config.toml
model = "image classifier"
dataset = "telescope images of galaxies (Galaxy Zoo DECaLS)"
train_examples = 88335
image_size = 64
crop_scale_min = 1
horizontal_flip = true
targets = ["bar", "spiral arms", "spiral winding"]
num_classes = [3, 2, 3]
arch = "vit"
norm = "rmsnorm"
norm_position = "pre"
activation = "gelu"
mlp_ratio = 4
head_dim = 48
fused_qkv = true
bias = "none"
qk_norm = true
parallel_block = false
inner_norm = false
drop_path = 0.15
patch_size = [4, 4]
conv_stem = true
layers = 10
width = 160
positions = "conv"
pooling = "mean"
label_smoothing = 0.05
loss = "cross_entropy"
init = "kaiming_normal"
residual_init = "none"
optimizer = "adam_atan2"
lr = 0.0011
beta1 = 0.9
beta2 = 0.99
steps = 21400
batch_size = 128
epochs = 31.0
lr_schedule = "step"
warmup_steps = 4280
weight_decay = 0.1
Rows from block 6 of a small image classifier, named by matrix and row number. Rows with one number belong to one neuron. Each number is 128 + 24 x the weight over its row's rms, rounded and kept within 0 to 255. All counts start at 0. Numbers have three digits each.
After each neuron's rows are labels from the 100 images, of 14976, where the neuron reaches its highest value: "colour at peak" is the nearest of a few named colours to the mean colour under the peak. Only what is clearly more common there than usual is listed. The data: telescope images of galaxies (Galaxy Zoo DECaLS).
# fc1: MLP up (model.blocks.6.mlp.fc1.weight, 640x160), inputs 0-159
# fc2: MLP down (model.blocks.6.mlp.fc2.weight, 160x640, transposed), outputs 0-159

fc1.496:152129137132121129111145109112149146112093090160130099155168118074100095103140103121171113099120145132145148112138105159122136136099142098157143122086083134127100101144122124163150178102151118090090123136092123125134136101108149093096103110163148188135145114170155159084158135098094153125143171119100158121139093116102128148133112132121123122149111119176147113150080130103103093132126145164104135106130113120136146118145149097164117164122117159129129105157135159086157135103159147
fc2.496:166155107208099126143148117130153146136121124110144086150157134165116129115158153125131164165145111097138119120134131129133153140193169136118117135118162122166122109159109162103120134119095091101125130124127101149126160121160082143114167167115124121139057182133127117110132167121112125142096122124143156142210129116149147094144117126169110148132127147121104106109117123133112125089163109135124132156142133120113118121112148136128127122138094093097107117148113131124145185171157112
colour at peak: pink; grey

fc1.286:167137125101102110108132128124217152100141107130129126144137156130124112053158163115146149129047116134153125127139112109146124126129140103114138083130099118125125113120125166159089147102082103150124141091124133138131107096109131086103104097116113152126120086186144132121175114149088137146127118135103128114137105111121147128105162118089130150134095113160162112138117149139121098116122125075110121127129113133134126117150202122130122140138088111104122103137099164117114125105121154
fc2.286:155160110125108098120137148136119130115161134120135120142133168184129109152161148125112181131115122110144129103107113113132094143177135162128108123109135140136103118134167123157089143122083119161162151072099142124101146032094114110112143073131166148154153116141129097077116107102084114121135125128176091143150136175131144101137165098162113167128100133144110130130124113100137134119138147101122116125134116128116104136159138140144136142129088139118134091128093102111148159090132138
colour at peak: grey

fc1.257:127118146089140109115131113124169158130156127122120139117154139162159086068194119100110148118067131147157166146104065094143163124119140139106125112129126103118147099097156142148123128109122139133122128127134124121120080132116163124076148143138094127142111129168133102125161099082137150135136189112126096097097149172109109129093156106134111163138119127166146131115115147114178138130112120119092115112118124139122117137118159091132103122128104133154097141131099145160124107137065157
fc2.257:125129119164101111177155126154157094178169179112165125145123123133145119148108133151122153135174109064130111155091127116092138137136110118131134136122172128098126165159159164123066138136106102163123135122125111131112139105139146191131164094143132108130151159124096088095095149136095128117098112153154105147118115133104098077159108155151118148109120115132143152160150110100118097095145134158140122117102136121096150121106144141129128085111112125106163104092096105136127119147139101
colour at peak: pink

fc1.540:174144147122087132115088158102129110141114154123111130129118105088118133089099113130156107129092103158153129112117145116108111092113102179137112152113108145111115124170130115176157136119134109096129122116093124155121115087081135132148108092125164133124148106128120159127161125147167125135117083163114111137069138153128140168099118155101162141102080120100156177123135133145116141193119152116126141110111137144118100125127123145112117084128156110117100126113119096127139066061114132
fc2.540:119110085158136121125136062135124146147166142141115103123160155161146128153188119143113184107155120105121133131105120107104133118164120106090152111129137084156132133126147165121089145115131124107114173155148089125116176134135135135158141188133138080126093144125158152164157131133080115137118152097147118141168129116130082108129093136175087136140148140148118136140142143107117112078132124158123114094115108122102132135098117132127133157085104149149173119131086156121156126168130139
colour at peak: brown

fc1.488:134156107132101157118125110111148099148110103105091123118171170127088096084136143087129131128121139138099129120167109140156141140160110136104094120078096147143096120134077129163125136153126125130121124146127139144091155100114104093120108140099168111171137134144105136139115150097093144150165102130121150150148138118155153117156127134105134103123115137117112172106053135147098119146157124103084135134189136117091170089094157102171156158102104106138140120123104146151127144120136095
fc2.488:130119126153125186117109113139150123179128116094155112128158095176139131154170123148084162146151130086123122143091134097079153116136144125128138186137172075170128121143141139115081133120103118100127142134117115112146132117141120160116203181148129107106083156117127094104107115143155129138142154116158125114146127131162100111132131143159090155100175148126141125105152136118130154122149101115134141154097183126117139152095157128104124116131163095154128114132116108107142124167113125
colour at peak: pink; grey

fc1.613:140164148124155136129115169097112127115138115082123123127112131133129134105106166105129145068088100180135159104152138143137116131137123138134144136141154095124137097104131146137173115130168163148130084100120157148109147101089154114116101104157093143129119110132143158162177119136121096119118098099142124151083154122115136126108142084128105140157096165137136130197143095145123136168109131115122089115125096158144092123188137116111123154126125104127178136118145134091161137081110166
fc2.613:123128120180117119170177075137129117183143173157139118135105119145146125109149119140130133137162139062109122199103130108111122130141140120103124142117140093168138136171136155155093122116119094135121166159133068123119178109156113161142125152149151094135114156120126123133108131131077116145102161117168131154169129120139138130144125131175099143137127134133117124129128134084132092114145140146115130113121142128095154129070133121127120120101069150139117084118124127120140127157187128
colour at peak: brown

fc1.392:133173136091138147125130092153111069153100158137117144144103070198129144130172096111085149116101118121136141144127154143080124118130064103127099160120126129140116128128181079134081114145091121137121150138123098133131151147116125107148122123148137126132148160106144115123136099139144144081148111129139071150107134129137097089170136130119101131149149102118123111148139089133136115094112152094142158097152144126124132126137160125133154077108141141122095119116115085131103130128071142
fc2.392:158100117182171130129144170130126168100115159135140106142161169106118115108136120137172135138126123112072114092133135153164110146143163130170137107124119100122130102136125137127138136125168095058144152167143149131134164132134101170087136145116138124119134134155153128120131162132079127169095119136115137134158131135130100103134066161181150113096120175142121117145115115113130084078135116142137104149121138132124131128133099134123160126135095107112144140125113162114094118150173069
colour at peak: brown

fc1.616:122115120127134081122086119121135129122152118115114163125145136082140118120157095152162149161112139143133108075100143139144114136157120076109103118105093144139108132148090131138103135134128079107144132064093107129127132107104080130156113124106115119112140108166129128134135182151083133147095125129128137134143148115119104083118080124106111101131143133132102144136115136159133100096068150120110116125139095132103168158092120137108139095104132157169151108153155166114134170095075176
fc2.616:129166152105117176121138128126124141172120169085151125125116118146146141122086147143078118125140117119109127148145132151109094120145125144154163147125116143141133153139143056135123130189128143181133146136131128122136181125129159111124082086149163135133162139121121092159113083130101118117154113119134090138134125133100171131155173108117150149131102122119114152173140107124125134133155114130140120100114137144122150149137132126125108183133078123091151139110107166109095093093183070
colour at peak: pink; grey

fc1.91:122113141095105144119159102112148088118142138120135158113112126092179156114085128137105078194155081120143166169078139134120123134086095124161124124092137122109128177138143103105135122147185119127144142126107128138114146148156161145124095113145088121125152136102121113140137130130124125097133111137124090176091138108151151153118148080092123130135113098154117160142173120127130110169135107159134170115139096129131134138149150113115090099102165152125123170075156106122111151116130124
fc2.91:153171105183114135130090097138124152123073178150135122159154160153130126140184138138129180100144157112088094136087119168122107130135183091097136135135123142134147136138117148137127129100095122111116189141156115121117143087120133119111170139115157117112092109153121072102108166138122116187128137114169150123175124133122126096132121141169124155116135163126123129119118119125115119085149125144133074122131158094136117113119099135125126115106096122114125123122109116115133146166172160
colour at peak: brown

fc1.598:099108121181087103166090094120133078117130091160113166163125097130101140145179142123116182161114137115121144172127116153109089134136115068134122140129098150141148134101101109160104122124133160144154090124122137110136106098121096058147130146113115119124159126155096124123088124144124141147167116126149147159124117160143087088115098127168114105132152110090130160115120106172145108149122158144146160129121112114134137122120146129149116156130180131134117107114177119149137141119128170
fc2.598:130145111151127126109145092126113144157120179082160114150142128146129129172126147128142116145151140115110126093129129128154088113126125132140121121130122102143110152147139145129131128142112128109130152118125137122113166118120174191121105091144144135125166178137159144118136154126084126140084155115120105132151126120108178099159119160106126141118120101130123119153138141114124125033163110110135103087116148114080174135111108133125131089098074073133178144097094150089104098104134111
colour at peak: pink; grey

fc1.149:164144143129130125110148131125208154117105137125124131137128131106127108032118103107140131130071126124185156130164119149123121135093140136098135093129102118092138129111111126143117145105134127152116119114140134114119113123115162078078079070111094186120146119145148152106175129135113148147120114132093129115134119133083147119126157127113161165154102126130151138178100163154138093134130128124122112126132124146161127117167190104118136153137114102112116108141103149136125119091113126
fc2.149:104140135090175139128125124140137149129088097133076130140093117115122105140107083136128097131111132148101158097158118179147104148083143109111099117097105162105107100111186073161114155160149131133140111142098134124120110130137143128086064100128157168145168107140182159158134138106140127096151115134091160147085110164117168133161129146128174103143125121164113131175113154101127130141128125139116119107111116133147122124142151145148150163128097137142119132160132145103134138089125119
colour at peak: grey

fc1.527:114098117100143133119105111120148110105141131139065164126138167149143098115169125138086154085128131127140133119115117123131137119104118139061130086129106136126150150072149108174105103119118158164136139092181133139115067124079146129138120116135107118134133106183098101116133083130132154123139119146141108095093139131104078101079142096119143160132113099156152170137151107120134122145086141120141152099121119134130113121143138116131124142099147097134124092112077141146149109085116161
fc2.527:181142116168106136139135138138173121144143156115159120128173119168121134122119145122175141155180116088170122118139153098141178135162172131164127144128159089151134146162103168132131123118084089126116144127141147126132135112130107143126171154108126113126104185137131149125140170136141139142107137125141134132222135115134189118128153137114116144098114129097120096104127139143112122090157117083127105166132156099126105120129165137134132129130079104107145126104146140116111120165160124
colour at peak: brown; grey